A small sound classifier, trained from scratch: log mel input, trained on acted Russian speech (Dusha).
Rows from block 2 of a small sound classifier, named by matrix and row number. Rows with one number belong to one channel. Each number is 200 + 20 x the weight over its row's rms, rounded and kept within 0 to 999. All counts start at 0.
After each channel's rows are labels from the 100 clips, of 14848, where the channel reaches its highest value: "top examples" is what is common among them. Only what is clearly more common there than usual is listed. The data: acted Russian speech (Dusha).
# convs0: first width-11 conv, stride 2 (model.blocks.2.convs.0.weight, 128x128x11, each kernel summed), inputs 0-63
# convs1: second width-11 conv (model.blocks.2.convs.1.weight, 128x128x11, transposed, each kernel summed), outputs 0-63

convs0.94,169,208,198,198,198,198,186,167,211,210,173,139,183,185,211,205,195,209,194,216,179,205,194,169,182,211,182,185,183,177,161,188,177,193,197,210,179,209,197,187,195,213,192,195,187,166,199,189,181,200,191,149,185,191,201,174,187,194,198,182,197,192,201,212
convs1.94,205,198,201,232,175,196,195,178,175,202,217,207,175,207,187,217,190,202,199,176,208,196,227,186,168,215,223,196,235,176,191,203,195,149,195,212,166,218,193,165,194,208,202,171,215,199,180,226,187,171,185,207,180,221,187,190,180,206,242,166,214,157,195,175
top examples: emotion: positive

convs0.38,153,209,215,206,174,202,230,188,227,192,162,189,223,195,223,214,148,183,194,208,197,187,177,201,186,205,150,176,219,194,220,167,212,212,205,202,236,221,201,203,198,186,206,217,199,171,186,189,173,150,205,214,224,165,196,209,192,216,174,205,186,224,187,218
convs1.38,182,185,206,207,159,206,182,181,177,233,208,176,185,189,210,162,186,229,166,216,177,187,171,204,169,214,203,192,206,182,193,197,220,219,169,147,197,204,158,222,189,212,216,202,223,184,192,227,221,182,179,208,171,206,207,203,162,163,215,185,204,200,198,187
top examples: emotion: positive

convs0.53,192,207,190,187,170,208,211,240,220,213,179,162,219,195,196,196,170,198,184,221,207,186,164,192,156,176,201,200,179,196,187,185,189,193,210,204,196,207,195,204,212,217,164,222,222,221,174,203,186,200,163,168,188,204,186,221,185,209,242,175,222,184,236,228
convs1.53,165,219,207,179,181,187,208,208,179,193,220,172,210,208,221,181,216,198,151,204,208,225,159,213,175,200,183,172,189,193,206,184,201,217,206,167,174,194,174,172,207,193,203,207,216,184,223,192,203,175,201,214,210,210,193,224,208,184,244,186,190,217,233,194
top examples: emotion: angry

convs0.82,187,210,201,219,136,204,213,206,203,222,184,201,214,180,215,199,178,164,187,210,200,172,183,186,179,193,196,228,199,158,154,203,202,212,210,200,181,177,154,212,218,198,184,240,192,197,190,217,163,166,171,190,173,179,218,253,190,192,162,166,211,207,189,202
convs1.82,206,185,222,193,201,209,233,157,191,171,221,201,169,209,205,208,189,180,183,203,218,188,197,168,182,159,187,204,178,185,186,184,206,213,175,197,207,154,201,190,175,186,218,219,199,215,213,198,170,169,203,183,204,205,179,176,168,166,211,181,201,188,235,220
top examples: emotion: angry

convs0.20,217,223,203,239,193,212,225,195,185,181,187,105,205,193,207,204,173,187,189,211,206,210,169,172,189,195,176,217,185,213,213,200,201,227,194,185,192,219,190,219,171,193,193,228,214,208,211,191,198,155,211,209,184,212,198,213,213,185,213,174,180,222,188,203
convs1.20,202,196,198,174,205,190,189,213,184,179,192,176,190,204,206,225,231,238,187,216,212,242,182,205,193,185,163,231,178,143,185,233,218,172,183,171,222,188,192,212,202,190,186,172,200,180,206,175,235,181,196,212,205,195,183,216,208,154,196,174,189,209,233,211
top examples: emotion: angry

convs0.85,233,196,170,202,203,190,193,162,200,188,179,182,171,179,161,202,190,191,226,214,205,210,213,195,189,203,208,196,179,191,235,175,167,203,210,224,197,200,175,227,219,188,207,199,225,173,180,209,195,205,189,190,194,225,191,195,190,229,205,203,168,185,175,206
convs1.85,226,199,184,192,213,226,199,182,203,210,184,183,193,192,220,204,230,195,179,193,231,221,237,209,163,204,196,195,206,205,187,232,203,194,184,192,174,231,212,215,224,189,183,197,185,155,188,192,169,172,184,188,203,191,203,202,220,177,175,180,236,155,184,184
top examples: emotion: positive

convs0.106,212,197,183,208,193,180,169,177,193,185,179,153,203,155,199,192,237,176,201,176,190,225,199,167,196,176,176,188,207,197,172,204,205,196,217,198,202,188,179,188,185,182,170,164,216,166,227,189,208,190,217,214,222,173,233,167,191,181,218,202,190,215,172,191
convs1.106,213,216,198,207,212,167,171,177,160,175,184,200,230,175,183,225,212,184,205,218,214,189,218,209,204,171,172,190,169,166,193,195,164,158,171,187,229,184,218,207,194,190,218,196,179,215,192,189,167,224,182,183,180,171,223,191,206,192,200,193,218,229,235,196
top examples: emotion: positive

convs0.97,210,209,192,212,205,197,203,193,213,207,162,150,211,212,231,182,206,204,214,197,178,185,193,173,188,190,200,186,195,200,184,167,200,178,170,180,183,211,176,194,175,166,157,218,224,180,191,200,159,173,189,172,206,192,211,200,189,204,201,166,184,182,189,199
convs1.97,196,196,194,187,221,192,180,184,166,202,179,185,212,198,208,192,197,201,186,181,207,191,160,257,210,215,208,200,194,175,170,228,188,189,189,203,173,212,193,176,195,185,192,182,254,197,250,224,204,237,212,206,185,218,204,185,192,192,225,208,200,178,180,186
top examples: emotion: positive

convs0.42,211,208,172,222,143,192,168,207,199,200,189,206,203,203,205,211,197,200,187,240,181,179,196,217,185,168,176,217,188,192,207,193,191,203,235,193,194,197,153,183,173,198,187,166,175,208,188,177,177,190,214,188,233,211,198,200,189,211,207,160,189,206,163,178
convs1.42,199,170,220,151,162,189,175,221,163,166,201,206,188,216,193,156,211,187,182,199,186,188,200,179,194,210,170,188,155,194,185,171,222,148,194,219,216,224,184,200,196,197,205,199,204,192,175,172,196,189,230,155,187,194,175,186,193,194,204,179,202,157,182,187
top examples: emotion: positive

convs0.1,207,197,184,175,210,193,187,171,195,195,203,198,160,166,215,229,175,219,217,183,211,187,190,200,242,206,194,213,198,198,248,178,177,192,210,206,183,161,208,205,184,218,177,198,200,197,210,189,198,193,188,198,214,178,176,184,210,188,221,216,173,177,148,215
convs1.1,201,195,203,159,170,184,197,199,176,206,197,203,208,192,160,173,241,200,180,192,222,202,193,226,195,185,203,180,177,203,179,195,184,192,202,181,223,184,220,213,226,227,163,220,160,200,199,199,199,182,164,179,225,160,208,233,256,194,171,202,184,197,202,196
top examples: emotion: positive

convs0.58,182,209,185,190,170,207,202,198,197,195,196,222,173,187,180,168,174,226,204,207,197,203,197,177,180,214,183,205,172,203,178,154,185,227,187,234,200,182,195,190,223,213,180,173,187,191,185,207,212,213,198,191,202,210,203,212,190,192,196,157,229,198,208,202
convs1.58,179,201,191,190,192,208,202,206,198,203,166,204,187,190,199,162,175,209,196,197,201,191,182,193,183,157,207,220,215,182,174,233,170,202,199,196,210,195,219,199,171,177,183,214,176,156,224,178,203,213,222,207,200,195,192,218,211,226,218,212,205,214,184,175
top examples: emotion: positive

convs0.23,211,205,201,206,151,200,162,183,208,215,191,170,201,177,210,192,192,166,196,192,176,179,203,177,181,177,200,185,173,198,183,183,223,195,231,206,177,205,187,177,211,171,176,184,187,188,205,202,167,166,178,188,170,209,203,193,191,214,196,187,187,148,166,203
convs1.23,221,227,198,200,181,191,191,182,219,171,206,193,196,185,181,214,175,217,211,160,176,181,186,201,202,215,222,183,193,183,219,198,237,185,203,198,169,174,188,254,192,202,193,232,193,178,185,223,183,205,198,213,227,158,206,191,181,152,172,193,189,200,224,184
top examples: emotion: angry

convs0.59,192,210,181,213,199,177,195,173,194,192,192,225,181,192,204,194,194,223,217,197,197,196,178,196,202,208,213,193,196,215,177,173,202,223,231,196,175,180,169,200,192,149,219,169,212,180,180,185,192,180,187,166,224,200,192,210,179,227,190,195,216,177,225,193
convs1.59,198,194,196,202,208,206,239,191,218,184,232,193,178,196,197,192,249,212,213,171,171,160,226,204,206,223,199,197,164,213,183,241,216,178,192,191,208,166,177,216,191,212,176,191,182,202,188,181,198,189,170,183,183,181,179,189,183,155,192,170,223,195,202,203
top examples: emotion: positive

convs0.33,195,210,176,161,181,224,210,201,247,185,200,217,172,183,202,191,186,187,197,210,203,205,188,216,235,208,183,191,204,190,167,221,185,166,203,209,197,187,199,215,238,206,177,211,195,238,181,228,200,175,183,185,188,190,208,212,222,205,183,198,207,206,211,220
convs1.33,197,206,198,207,207,187,199,213,153,185,203,159,184,192,196,206,174,228,188,244,162,205,164,203,197,207,185,176,192,180,208,194,208,169,172,157,224,167,198,204,212,203,207,207,169,203,216,225,172,177,202,216,199,196,202,182,231,173,175,195,169,228,198,185
top examples: emotion: positive

convs0.32,219,177,194,203,208,206,243,192,228,205,176,184,215,196,205,203,210,172,181,194,200,181,219,184,183,169,212,176,176,188,197,183,217,186,194,206,196,189,148,231,217,216,185,193,209,182,208,178,208,250,199,190,197,222,181,165,234,197,195,185,216,165,179,212
convs1.32,168,186,186,231,241,209,181,221,157,187,220,210,222,197,185,224,199,194,176,169,196,197,212,172,189,159,196,193,193,193,177,244,176,168,175,204,206,208,183,178,208,216,172,216,176,207,177,210,192,167,189,222,190,220,210,185,208,206,197,227,223,199,184,198
top examples: emotion: angry

convs0.54,231,206,193,206,159,174,180,179,182,215,205,181,204,232,213,195,184,177,205,206,173,184,185,205,170,181,186,207,230,151,202,176,196,202,187,168,203,171,199,187,167,227,192,155,186,209,213,158,151,184,182,187,190,213,203,207,220,214,162,163,214,210,188,158
convs1.54,172,169,217,180,208,201,197,218,165,163,202,203,210,207,212,210,194,175,179,181,225,166,180,196,185,217,215,170,195,190,209,182,184,207,194,196,207,203,207,177,214,229,207,210,193,202,186,183,227,187,193,218,179,210,184,167,203,205,216,187,236,207,255,210
top examples: emotion: positive

convs0.48,209,222,197,212,211,219,209,195,189,229,207,204,199,197,195,164,185,209,219,191,213,199,211,176,207,209,210,205,168,246,211,172,191,214,200,190,188,182,209,194,173,173,226,185,202,229,175,191,145,191,202,174,179,169,214,195,180,230,142,168,192,205,193,223
convs1.48,209,188,180,204,223,186,201,161,168,233,184,197,213,213,216,211,165,202,173,197,207,220,197,187,178,211,207,200,225,224,183,224,176,197,193,203,174,195,207,182,198,190,207,196,199,189,181,149,225,215,190,208,235,199,211,194,205,219,207,228,223,152,210,174
top examples: emotion: positive

convs0.66,219,191,160,194,225,177,198,194,188,211,182,233,222,193,173,191,193,222,212,174,200,214,222,193,156,171,216,184,184,184,213,200,190,200,184,200,188,198,186,198,207,197,197,211,202,169,192,193,207,194,194,185,197,187,197,166,176,203,211,182,202,179,181,217
convs1.66,180,214,221,197,167,172,200,224,205,201,173,193,166,213,217,179,204,203,207,173,224,182,208,204,180,204,205,215,214,231,182,225,190,214,224,193,177,197,236,165,207,173,198,179,207,152,178,203,200,186,218,178,211,204,196,246,220,190,201,193,219,204,161,176
top examples: emotion: positive

convs0.73,215,197,197,194,168,206,176,195,168,192,188,215,180,217,198,209,226,181,190,192,174,205,209,180,217,204,204,207,192,222,188,220,161,194,211,181,200,197,236,199,203,186,218,160,231,251,228,190,201,184,180,187,190,155,245,202,215,212,183,200,178,190,210,150
convs1.73,184,199,179,215,159,174,190,232,203,212,202,189,189,201,225,213,169,180,192,204,175,171,213,185,172,197,173,195,171,212,192,181,208,216,184,147,195,193,183,217,216,204,198,176,215,168,231,207,235,212,196,187,181,155,186,204,188,199,222,195,204,195,174,212
top examples: emotion: angry

convs0.65,213,164,191,174,195,179,199,206,211,175,182,191,195,181,180,204,186,161,197,208,202,189,207,173,170,173,175,201,177,200,202,154,180,213,160,157,192,175,188,210,228,213,175,197,149,191,192,211,184,212,187,204,208,183,177,196,199,194,154,168,193,192,194,212
convs1.65,164,206,192,212,209,181,161,227,200,192,172,193,208,188,212,207,184,182,209,199,186,196,179,208,186,191,199,174,197,226,180,202,177,196,225,218,179,174,226,158,213,223,187,189,194,219,208,186,187,207,176,186,208,187,162,181,214,191,201,225,174,158,179,250
top examples: emotion: angry