A small sound classifier, trained from scratch.
Model: 2.64M parameters, log mel input, activation relu, depths [1, 1, 4, 1], widths [128, 128, 128, 128].
Training: 15000 steps, batches of 256.
Data: trained on acted Russian speech (Dusha), 147.5 epochs.
Rows from block 2 of a small sound classifier, named by matrix and row number. Rows with one number belong to one channel. Each number is 200 + 30 x the weight over its row's rms, rounded and kept within 0 to 999. All counts start at 0.
After each channel's rows are labels from the 100 clips, of 14848, where the channel reaches its highest value: "loudest band" is the band of the loudest frequency at the time of the peak. Only what is clearly more common there than usual is listed. The data: acted Russian speech (Dusha).
# convs0: first width-11 conv, stride 2 (model.blocks.2.convs.0.weight, 128x128x11, each kernel summed), inputs 0-63
# convs1: second width-11 conv (model.blocks.2.convs.1.weight, 128x128x11, transposed, each kernel summed), outputs 0-63

convs0.26,191,180,182,142,220,208,209,164,187,196,147,196,160,218,246,178,242,249,196,145,199,175,235,203,189,242,197,225,174,206,207,226,152,151,161,175,214,185,162,192,211,138,176,159,205,166,198,206,212,218,149,192,153,226,165,210,194,212,165,231,230,187,201,175
convs1.26,213,203,199,213,208,169,209,227,126,170,188,163,223,164,224,176,190,173,176,258,193,180,237,200,190,127,224,159,206,187,220,136,147,204,134,173,183,172,173,155,218,151,174,176,208,212,158,227,162,197,201,176,202,203,235,195,204,227,191,243,194,176,120,242
loudest band: 250 to 500 Hz

convs0.99,165,212,193,100,186,211,178,155,185,208,201,183,157,186,183,175,181,169,230,244,178,180,192,176,172,148,171,170,219,195,175,217,156,168,167,177,176,192,208,164,211,238,178,139,159,191,196,190,226,159,190,222,207,220,239,185,182,197,223,207,167,148,187,201
convs1.99,230,212,167,197,169,205,152,182,181,172,225,194,193,197,184,155,253,235,200,238,217,207,221,165,164,157,191,183,174,243,166,179,177,110,175,186,179,198,176,169,240,216,187,130,235,157,201,222,237,170,202,195,189,196,186,243,211,188,205,188,190,198,158,151
loudest band: 4000 to 8000 Hz

convs0.21,201,252,201,195,178,219,184,204,198,213,227,318,245,230,155,152,171,187,215,201,207,182,211,185,204,206,208,188,152,171,195,150,215,234,169,200,216,139,243,129,184,182,174,201,197,217,190,177,158,198,181,135,218,182,215,172,187,192,223,182,184,176,190,221
convs1.21,200,184,135,149,108,153,199,229,199,203,189,163,198,206,196,186,138,186,171,201,176,166,144,186,197,195,157,179,203,236,186,179,196,225,182,148,187,181,181,223,180,218,234,209,223,179,200,195,238,184,182,198,180,207,188,179,221,232,234,239,177,190,177,132
loudest band: 500 to 1000 Hz

convs0.71,149,190,198,174,176,187,201,206,183,222,182,128,214,200,195,139,182,152,183,209,204,152,133,249,223,233,169,214,164,192,160,192,221,181,185,203,191,187,212,211,224,185,208,236,145,221,210,164,189,148,183,173,128,194,195,191,192,183,204,192,180,153,242,244
convs1.71,138,191,194,140,185,145,192,213,195,225,182,119,195,181,228,215,178,214,186,181,197,204,174,185,185,155,163,178,189,158,202,198,220,204,179,132,174,196,170,249,175,219,165,236,178,174,210,152,197,190,185,165,163,211,217,190,165,163,224,146,200,204,153,170
loudest band: 500 to 1000 Hz

convs0.2,176,211,156,170,195,238,163,231,204,198,234,184,210,218,125,150,197,164,196,207,198,197,216,194,187,152,187,190,156,157,170,190,206,161,155,233,194,187,148,152,191,175,199,168,225,174,140,189,224,228,234,166,136,209,227,195,181,217,172,203,165,211,222,159
convs1.2,222,151,205,181,221,147,196,236,162,199,166,220,167,212,239,206,206,217,230,234,175,187,191,237,245,235,239,134,179,207,247,162,182,185,165,249,179,217,177,219,236,188,195,223,211,270,232,213,243,157,182,197,173,157,194,215,200,208,228,145,180,194,179,210
loudest band: 250 to 500 Hz

convs0.61,165,185,184,198,191,120,207,154,176,209,173,163,179,196,182,190,201,122,201,183,212,160,184,195,134,148,181,194,243,216,216,208,152,171,199,199,148,190,160,214,183,178,242,194,176,171,196,238,216,190,211,200,176,204,159,222,201,188,238,167,253,137,200,196
convs1.61,191,202,134,185,186,235,197,162,185,155,214,221,201,167,175,192,209,161,182,197,229,205,237,189,174,151,176,223,233,228,202,174,203,177,215,226,192,229,221,130,161,166,217,181,213,237,147,273,193,159,165,199,184,190,200,183,252,208,192,208,226,184,229,189
loudest band: 4000 to 8000 Hz

convs0.86,197,210,227,167,158,181,177,186,163,239,157,160,223,160,149,212,118,192,213,198,207,181,166,124,179,209,205,197,166,177,205,148,157,184,224,194,162,223,184,205,233,183,192,186,234,207,186,198,190,147,196,196,200,167,200,203,166,229,174,185,166,192,144,189
convs1.86,214,197,199,162,199,188,210,196,141,213,205,169,192,214,150,263,124,154,170,176,169,138,177,209,188,190,156,174,199,173,180,224,219,203,177,215,135,189,227,205,224,213,192,239,206,170,203,232,177,147,174,179,180,199,176,203,164,151,192,160,208,201,187,168
loudest band: 500 to 1000 Hz

convs0.122,204,178,179,158,165,243,186,179,205,241,141,197,222,179,165,244,221,234,181,196,186,230,191,266,260,198,205,193,203,182,233,166,189,199,130,188,238,184,222,172,184,208,208,232,177,186,172,204,174,146,164,164,155,159,218,171,223,213,136,231,233,209,228,254
convs1.122,156,173,206,191,217,279,204,204,228,225,203,182,155,177,208,242,174,242,193,200,182,218,190,213,149,183,138,203,204,239,144,228,206,174,219,181,184,227,211,210,175,187,207,171,186,210,217,147,206,187,213,261,193,237,211,184,275,168,215,215,257,117,187,206
loudest band: 500 to 1000 Hz

convs0.13,225,224,162,182,171,191,188,194,186,187,201,120,147,219,198,203,189,131,192,199,199,209,200,164,171,161,180,187,196,214,210,232,153,211,165,207,133,201,170,204,190,239,176,209,212,203,181,198,166,186,219,207,211,214,209,201,127,212,217,166,222,185,174,180
convs1.13,175,216,128,201,214,184,209,209,186,196,192,193,219,203,188,211,288,163,222,145,211,193,150,200,234,194,155,183,189,230,212,193,166,201,206,222,132,152,220,193,186,209,140,150,186,156,198,197,200,232,184,174,194,154,205,237,191,165,190,148,193,197,176,177
loudest band: 1000 to 2000 Hz

convs0.95,233,177,189,196,163,169,214,179,164,203,155,140,189,184,185,154,216,155,182,164,178,190,211,239,202,166,185,190,184,216,192,206,204,132,197,206,185,207,173,178,166,139,169,167,163,259,177,155,179,162,217,212,123,150,169,197,196,218,163,182,222,198,181,152
convs1.95,208,163,169,212,179,169,158,172,168,165,196,204,210,178,176,179,224,154,191,222,202,194,196,200,180,216,209,186,221,229,197,222,233,186,227,231,192,193,163,164,202,159,239,141,138,240,156,191,187,201,212,205,199,207,107,126,227,189,205,236,189,252,219,177
loudest band: 500 to 1000 Hz

convs0.19,205,167,152,144,188,161,217,220,188,217,211,248,185,166,156,146,190,158,195,209,191,226,214,172,188,218,227,227,185,197,206,117,145,176,187,172,186,162,171,191,186,201,152,174,185,146,188,175,181,195,171,177,201,173,189,179,207,204,203,252,116,210,195,137
convs1.19,206,198,208,213,233,206,196,258,151,148,212,200,197,146,178,244,179,245,204,199,250,213,214,225,183,166,215,147,197,151,243,178,196,223,208,228,238,224,169,240,180,155,216,168,174,226,233,230,222,217,203,205,229,244,213,194,196,148,200,224,184,177,141,199
loudest band: 4000 to 8000 Hz

convs0.115,189,258,224,181,143,200,158,194,213,197,192,189,133,239,202,262,161,171,233,167,171,189,174,215,170,180,174,240,193,229,183,187,229,227,189,167,232,243,212,131,183,179,243,152,196,192,210,177,165,183,163,167,172,196,209,224,203,226,157,188,202,212,217,182
convs1.115,210,110,181,159,212,183,241,244,203,208,213,246,150,240,259,202,210,218,179,182,161,176,187,148,173,196,141,132,184,205,172,189,191,182,216,197,180,212,203,229,174,272,226,210,184,206,220,217,203,177,175,212,193,204,193,193,165,187,214,185,216,164,165,218
loudest band: 250 to 500 Hz

convs0.125,200,194,147,199,144,224,219,162,246,173,191,133,217,181,227,195,160,194,199,218,191,180,183,168,192,184,204,205,159,164,226,234,159,212,205,177,148,151,189,131,222,216,260,182,212,159,187,194,180,201,158,202,181,171,201,187,164,203,189,156,193,195,172,194
convs1.125,173,230,242,215,236,232,214,216,153,188,214,152,198,189,166,149,111,157,231,235,226,196,172,222,203,181,209,131,206,183,213,158,201,169,167,185,250,169,231,218,214,201,198,242,176,219,255,202,172,178,159,251,200,123,230,193,227,167,150,217,259,221,196,217
loudest band: 500 to 1000 Hz

convs0.114,179,235,208,230,190,264,162,194,228,177,211,167,210,164,211,195,198,222,169,189,179,164,172,148,199,240,135,194,159,224,149,239,206,171,201,209,182,169,200,171,227,205,172,220,160,157,183,198,169,147,173,167,188,196,218,246,204,220,209,192,213,222,239,210
convs1.114,174,191,186,187,173,170,148,244,192,189,203,184,193,149,189,227,173,150,118,226,206,175,225,180,190,170,138,162,236,197,186,167,205,199,208,185,257,167,176,216,166,186,228,215,197,224,217,193,225,181,202,161,156,170,215,169,161,150,252,268,223,166,197,174
loudest band: 500 to 1000 Hz

convs0.117,199,233,191,175,146,173,162,194,133,188,259,200,174,170,169,199,180,146,199,158,218,219,185,136,200,149,184,211,212,182,152,146,177,195,234,166,197,199,159,183,194,160,197,166,224,162,207,179,121,183,193,164,165,187,209,200,192,210,206,161,137,183,156,176
convs1.117,215,152,178,182,171,190,190,155,155,198,208,228,168,194,185,246,165,141,222,142,153,154,175,195,208,155,254,183,207,246,223,209,238,165,186,199,210,141,148,203,171,218,237,257,184,200,166,225,244,178,193,193,156,212,200,190,164,206,191,185,194,175,250,176
loudest band: 500 to 1000 Hz

convs0.113,202,175,148,215,236,180,188,184,202,187,219,204,203,175,202,255,199,216,187,199,177,211,206,215,203,220,183,176,193,184,226,198,147,175,229,177,199,149,154,190,187,185,160,142,169,171,127,196,247,178,212,200,277,209,185,226,156,166,185,194,236,215,181,166
convs1.113,210,172,206,195,185,214,198,239,112,167,209,173,203,227,170,216,227,169,218,208,170,192,210,221,184,179,157,139,152,214,187,258,147,207,201,207,217,230,206,238,190,225,265,211,233,239,207,171,161,176,188,186,166,212,220,205,167,174,149,236,194,199,189,257
loudest band: 500 to 1000 Hz; 250 to 500 Hz

convs0.10,210,181,181,163,150,213,135,167,191,179,153,196,197,211,232,191,247,184,169,128,197,185,168,186,214,192,191,202,188,189,172,163,201,177,176,165,242,238,197,136,156,174,197,196,135,190,215,221,159,217,220,204,203,207,233,176,189,213,187,220,176,188,193,200
convs1.10,186,151,177,225,188,157,169,187,185,236,174,185,152,164,233,211,137,164,166,213,182,192,203,202,242,177,256,186,241,229,185,131,215,151,162,232,190,221,174,181,181,213,160,233,158,188,183,197,188,176,187,195,181,208,231,201,223,215,193,220,243,204,129,178
loudest band: 500 to 1000 Hz

convs0.101,206,199,173,226,169,206,147,222,173,188,175,199,167,211,210,196,183,197,190,153,160,200,197,209,210,208,180,204,190,176,178,189,134,199,158,224,191,172,222,213,217,207,163,159,215,230,205,182,150,168,164,169,173,197,170,253,203,187,147,139,150,120,249,152
convs1.101,204,190,209,180,188,162,220,191,212,210,213,217,167,201,226,222,208,201,229,207,216,185,180,231,207,170,210,216,167,200,172,202,139,183,172,151,191,142,170,237,181,140,190,195,149,141,235,184,231,209,212,169,198,210,188,213,135,208,172,194,219,196,232,134
loudest band: 500 to 1000 Hz

convs0.77,186,210,203,182,177,209,199,231,193,199,200,243,154,186,162,256,181,171,180,199,164,188,212,193,213,193,162,206,143,189,170,154,205,210,227,182,268,202,199,194,212,205,159,177,192,196,188,199,222,187,192,194,154,155,151,203,176,206,229,244,185,206,205,198
convs1.77,200,181,247,227,160,173,196,171,167,236,201,215,183,162,210,226,188,235,247,220,187,188,207,185,173,218,155,187,233,225,234,230,192,212,213,186,211,235,232,240,205,149,178,224,180,199,181,210,205,238,166,189,219,210,225,224,248,146,205,152,171,262,169,235
loudest band: 500 to 1000 Hz

convs0.31,150,174,187,266,165,221,140,169,213,220,226,159,210,180,161,203,212,164,206,228,164,178,246,142,189,174,176,151,175,188,216,191,206,208,207,192,201,173,155,165,217,172,186,209,198,210,188,166,166,195,166,212,187,208,194,218,220,196,199,111,163,182,166,237
convs1.31,154,137,214,218,160,204,221,220,140,161,219,217,193,169,207,171,177,224,186,182,172,210,187,239,142,208,196,181,179,221,248,186,164,145,208,208,177,220,183,180,164,178,227,216,185,186,152,186,172,229,153,190,184,192,215,177,183,177,192,181,253,149,260,186
loudest band: 250 to 500 Hz; 500 to 1000 Hz

convs0.50,211,236,159,200,222,210,230,228,195,184,176,204,171,187,260,189,178,194,216,217,174,184,169,165,196,143,191,225,165,191,182,196,155,150,232,195,188,153,171,189,207,138,190,184,210,198,163,217,205,249,209,186,226,243,174,200,229,198,181,175,219,225,210,160
convs1.50,179,203,155,200,232,186,178,180,198,154,169,171,186,160,174,173,212,193,136,256,182,209,185,175,183,188,199,168,221,214,243,161,210,185,189,227,199,169,249,186,198,199,149,253,201,225,196,192,157,181,264,172,191,221,178,179,212,164,161,251,212,197,211,182
loudest band: 500 to 1000 Hz

convs0.11,181,216,170,155,217,178,195,197,185,212,190,210,175,192,208,204,176,221,210,191,127,170,184,178,182,142,192,212,184,208,171,149,191,215,215,216,177,172,162,159,220,237,157,247,181,190,220,188,202,228,175,184,212,195,213,193,115,209,229,237,211,186,183,225
convs1.11,196,180,191,208,212,218,191,259,156,206,133,191,212,196,207,160,219,168,169,211,241,175,204,169,181,215,148,172,204,229,147,208,212,241,229,226,196,180,222,209,150,221,153,271,217,199,237,215,187,199,186,130,220,197,193,161,145,152,188,241,203,205,145,227
loudest band: 250 to 500 Hz

convs0.63,125,178,214,166,191,256,200,212,193,191,183,171,205,188,221,176,247,264,160,161,210,171,151,215,189,178,201,221,183,160,169,240,188,179,271,178,252,233,187,229,225,204,223,184,205,153,206,180,155,251,163,235,160,193,173,192,220,215,192,204,240,200,196,251
convs1.63,133,136,184,206,260,188,190,247,180,206,186,190,210,168,169,204,196,248,162,217,157,169,222,143,208,206,163,174,177,210,209,200,206,220,183,208,230,170,173,208,224,171,140,267,188,156,195,227,178,165,159,149,187,171,210,169,233,159,171,200,184,203,230,209
loudest band: 500 to 1000 Hz

convs0.39,140,210,193,176,190,183,185,162,180,230,201,215,229,188,187,149,235,186,186,170,215,147,223,238,193,208,140,161,196,195,150,168,199,164,188,192,142,202,168,136,219,172,211,156,196,149,196,188,174,254,231,152,150,220,214,135,191,194,210,166,156,143,194,196
convs1.39,169,223,208,214,253,198,222,240,168,182,191,218,200,135,191,167,155,192,153,177,225,175,206,187,182,190,175,171,225,180,211,214,215,156,223,195,191,212,144,230,199,207,159,234,159,156,206,191,148,207,164,176,183,237,271,228,230,194,218,156,199,203,119,204
loudest band: 4000 to 8000 Hz

convs0.0,233,204,166,186,187,255,197,215,195,216,169,197,230,229,230,231,192,195,205,249,174,212,192,185,176,221,188,237,204,191,226,174,194,195,215,226,249,207,188,222,213,240,117,228,215,195,225,168,223,127,192,215,189,168,208,245,180,173,257,200,195,216,146,187
convs1.0,215,212,184,158,178,170,183,246,136,221,204,189,163,172,211,208,183,205,184,199,165,175,176,180,163,186,173,204,137,213,165,161,159,176,209,233,207,198,127,258,178,200,160,241,205,200,178,182,190,198,201,163,177,168,184,205,233,204,189,135,140,197,170,226
loudest band: 250 to 500 Hz

convs0.62,213,233,143,190,186,145,179,174,187,190,195,182,185,181,149,167,157,136,203,200,212,161,157,132,202,124,171,197,176,190,194,207,178,221,204,236,144,195,149,128,173,195,186,195,178,197,150,179,176,172,190,196,204,224,173,193,184,215,211,184,186,216,168,182
convs1.62,167,207,185,176,211,138,160,223,202,205,169,181,184,180,146,167,227,196,201,193,257,187,173,237,217,204,165,173,212,145,211,163,208,179,156,235,214,197,236,207,161,202,177,211,232,161,237,211,239,205,222,218,225,138,165,196,153,180,205,154,187,222,216,172
loudest band: 250 to 500 Hz; 500 to 1000 Hz

convs0.25,189,182,227,194,228,245,146,241,230,213,183,114,217,151,147,154,206,173,199,229,217,142,155,182,153,174,231,230,191,215,180,221,206,205,167,180,143,173,150,212,214,187,161,201,178,217,219,223,198,189,164,172,165,170,177,186,187,129,155,192,187,177,205,226
convs1.25,175,160,199,191,164,200,181,205,204,156,211,180,158,191,187,190,202,182,239,209,199,202,149,182,198,191,183,182,138,184,166,197,159,227,224,206,216,174,178,235,173,178,220,200,199,214,206,193,194,178,203,189,162,169,196,186,133,182,223,170,144,148,186,194
loudest band: 500 to 1000 Hz

convs0.3,185,223,115,183,175,204,226,223,212,228,189,204,204,174,177,212,213,165,173,240,200,157,196,230,175,166,168,207,162,138,200,188,145,123,209,188,173,194,133,198,176,157,200,184,184,191,142,177,169,207,179,175,195,247,194,151,191,209,180,217,200,201,155,195
convs1.3,195,208,159,222,241,179,175,249,150,194,190,120,193,172,213,229,185,227,203,219,193,212,205,181,168,148,169,178,199,192,163,172,159,173,181,225,262,210,165,165,228,186,217,221,183,186,124,137,199,188,192,174,187,243,204,242,207,190,179,209,201,181,224,286
loudest band: 4000 to 8000 Hz

convs0.109,213,215,216,198,179,190,201,178,199,175,153,155,185,202,164,242,215,187,219,198,185,147,196,148,147,193,172,182,180,136,172,193,227,217,212,138,238,172,144,186,177,181,208,161,252,158,205,173,157,177,151,194,215,210,209,235,212,209,187,169,193,218,180,204
convs1.109,197,191,198,183,251,216,216,212,128,189,179,258,170,197,220,182,116,218,186,184,173,155,181,206,203,157,194,179,154,173,222,208,176,208,181,194,214,225,225,208,182,245,181,235,224,209,258,204,219,171,162,197,130,146,282,160,230,189,230,253,208,151,180,198
loudest band: 250 to 500 Hz

convs0.57,210,196,197,209,173,202,233,227,164,195,217,242,209,203,194,243,149,184,212,207,180,174,219,220,178,204,210,166,167,189,232,116,182,244,162,186,196,183,195,138,171,160,167,221,176,181,152,168,184,172,170,124,193,175,215,175,197,225,241,178,222,203,196,205
convs1.57,189,132,189,193,205,250,225,211,203,133,194,161,250,226,162,262,193,235,245,187,228,214,227,225,159,198,193,211,270,241,174,211,233,213,220,185,187,259,262,195,193,199,171,207,191,191,226,162,239,149,201,194,174,202,216,214,251,190,182,238,171,139,189,206
loudest band: 500 to 1000 Hz

convs0.41,191,232,179,117,136,179,192,218,183,207,238,156,169,216,199,251,208,156,195,211,169,180,199,188,224,131,206,194,185,164,225,184,174,228,230,205,222,173,171,147,218,226,204,139,220,234,213,189,155,220,150,208,174,170,192,160,192,234,113,168,161,176,148,197
convs1.41,182,126,216,164,167,229,155,184,229,170,176,211,177,237,177,218,173,225,161,228,175,157,154,156,174,230,174,181,189,149,198,145,189,157,220,211,181,171,219,236,208,185,156,239,209,216,223,212,206,234,201,241,170,231,183,185,222,147,201,193,196,201,165,221
loudest band: 250 to 500 Hz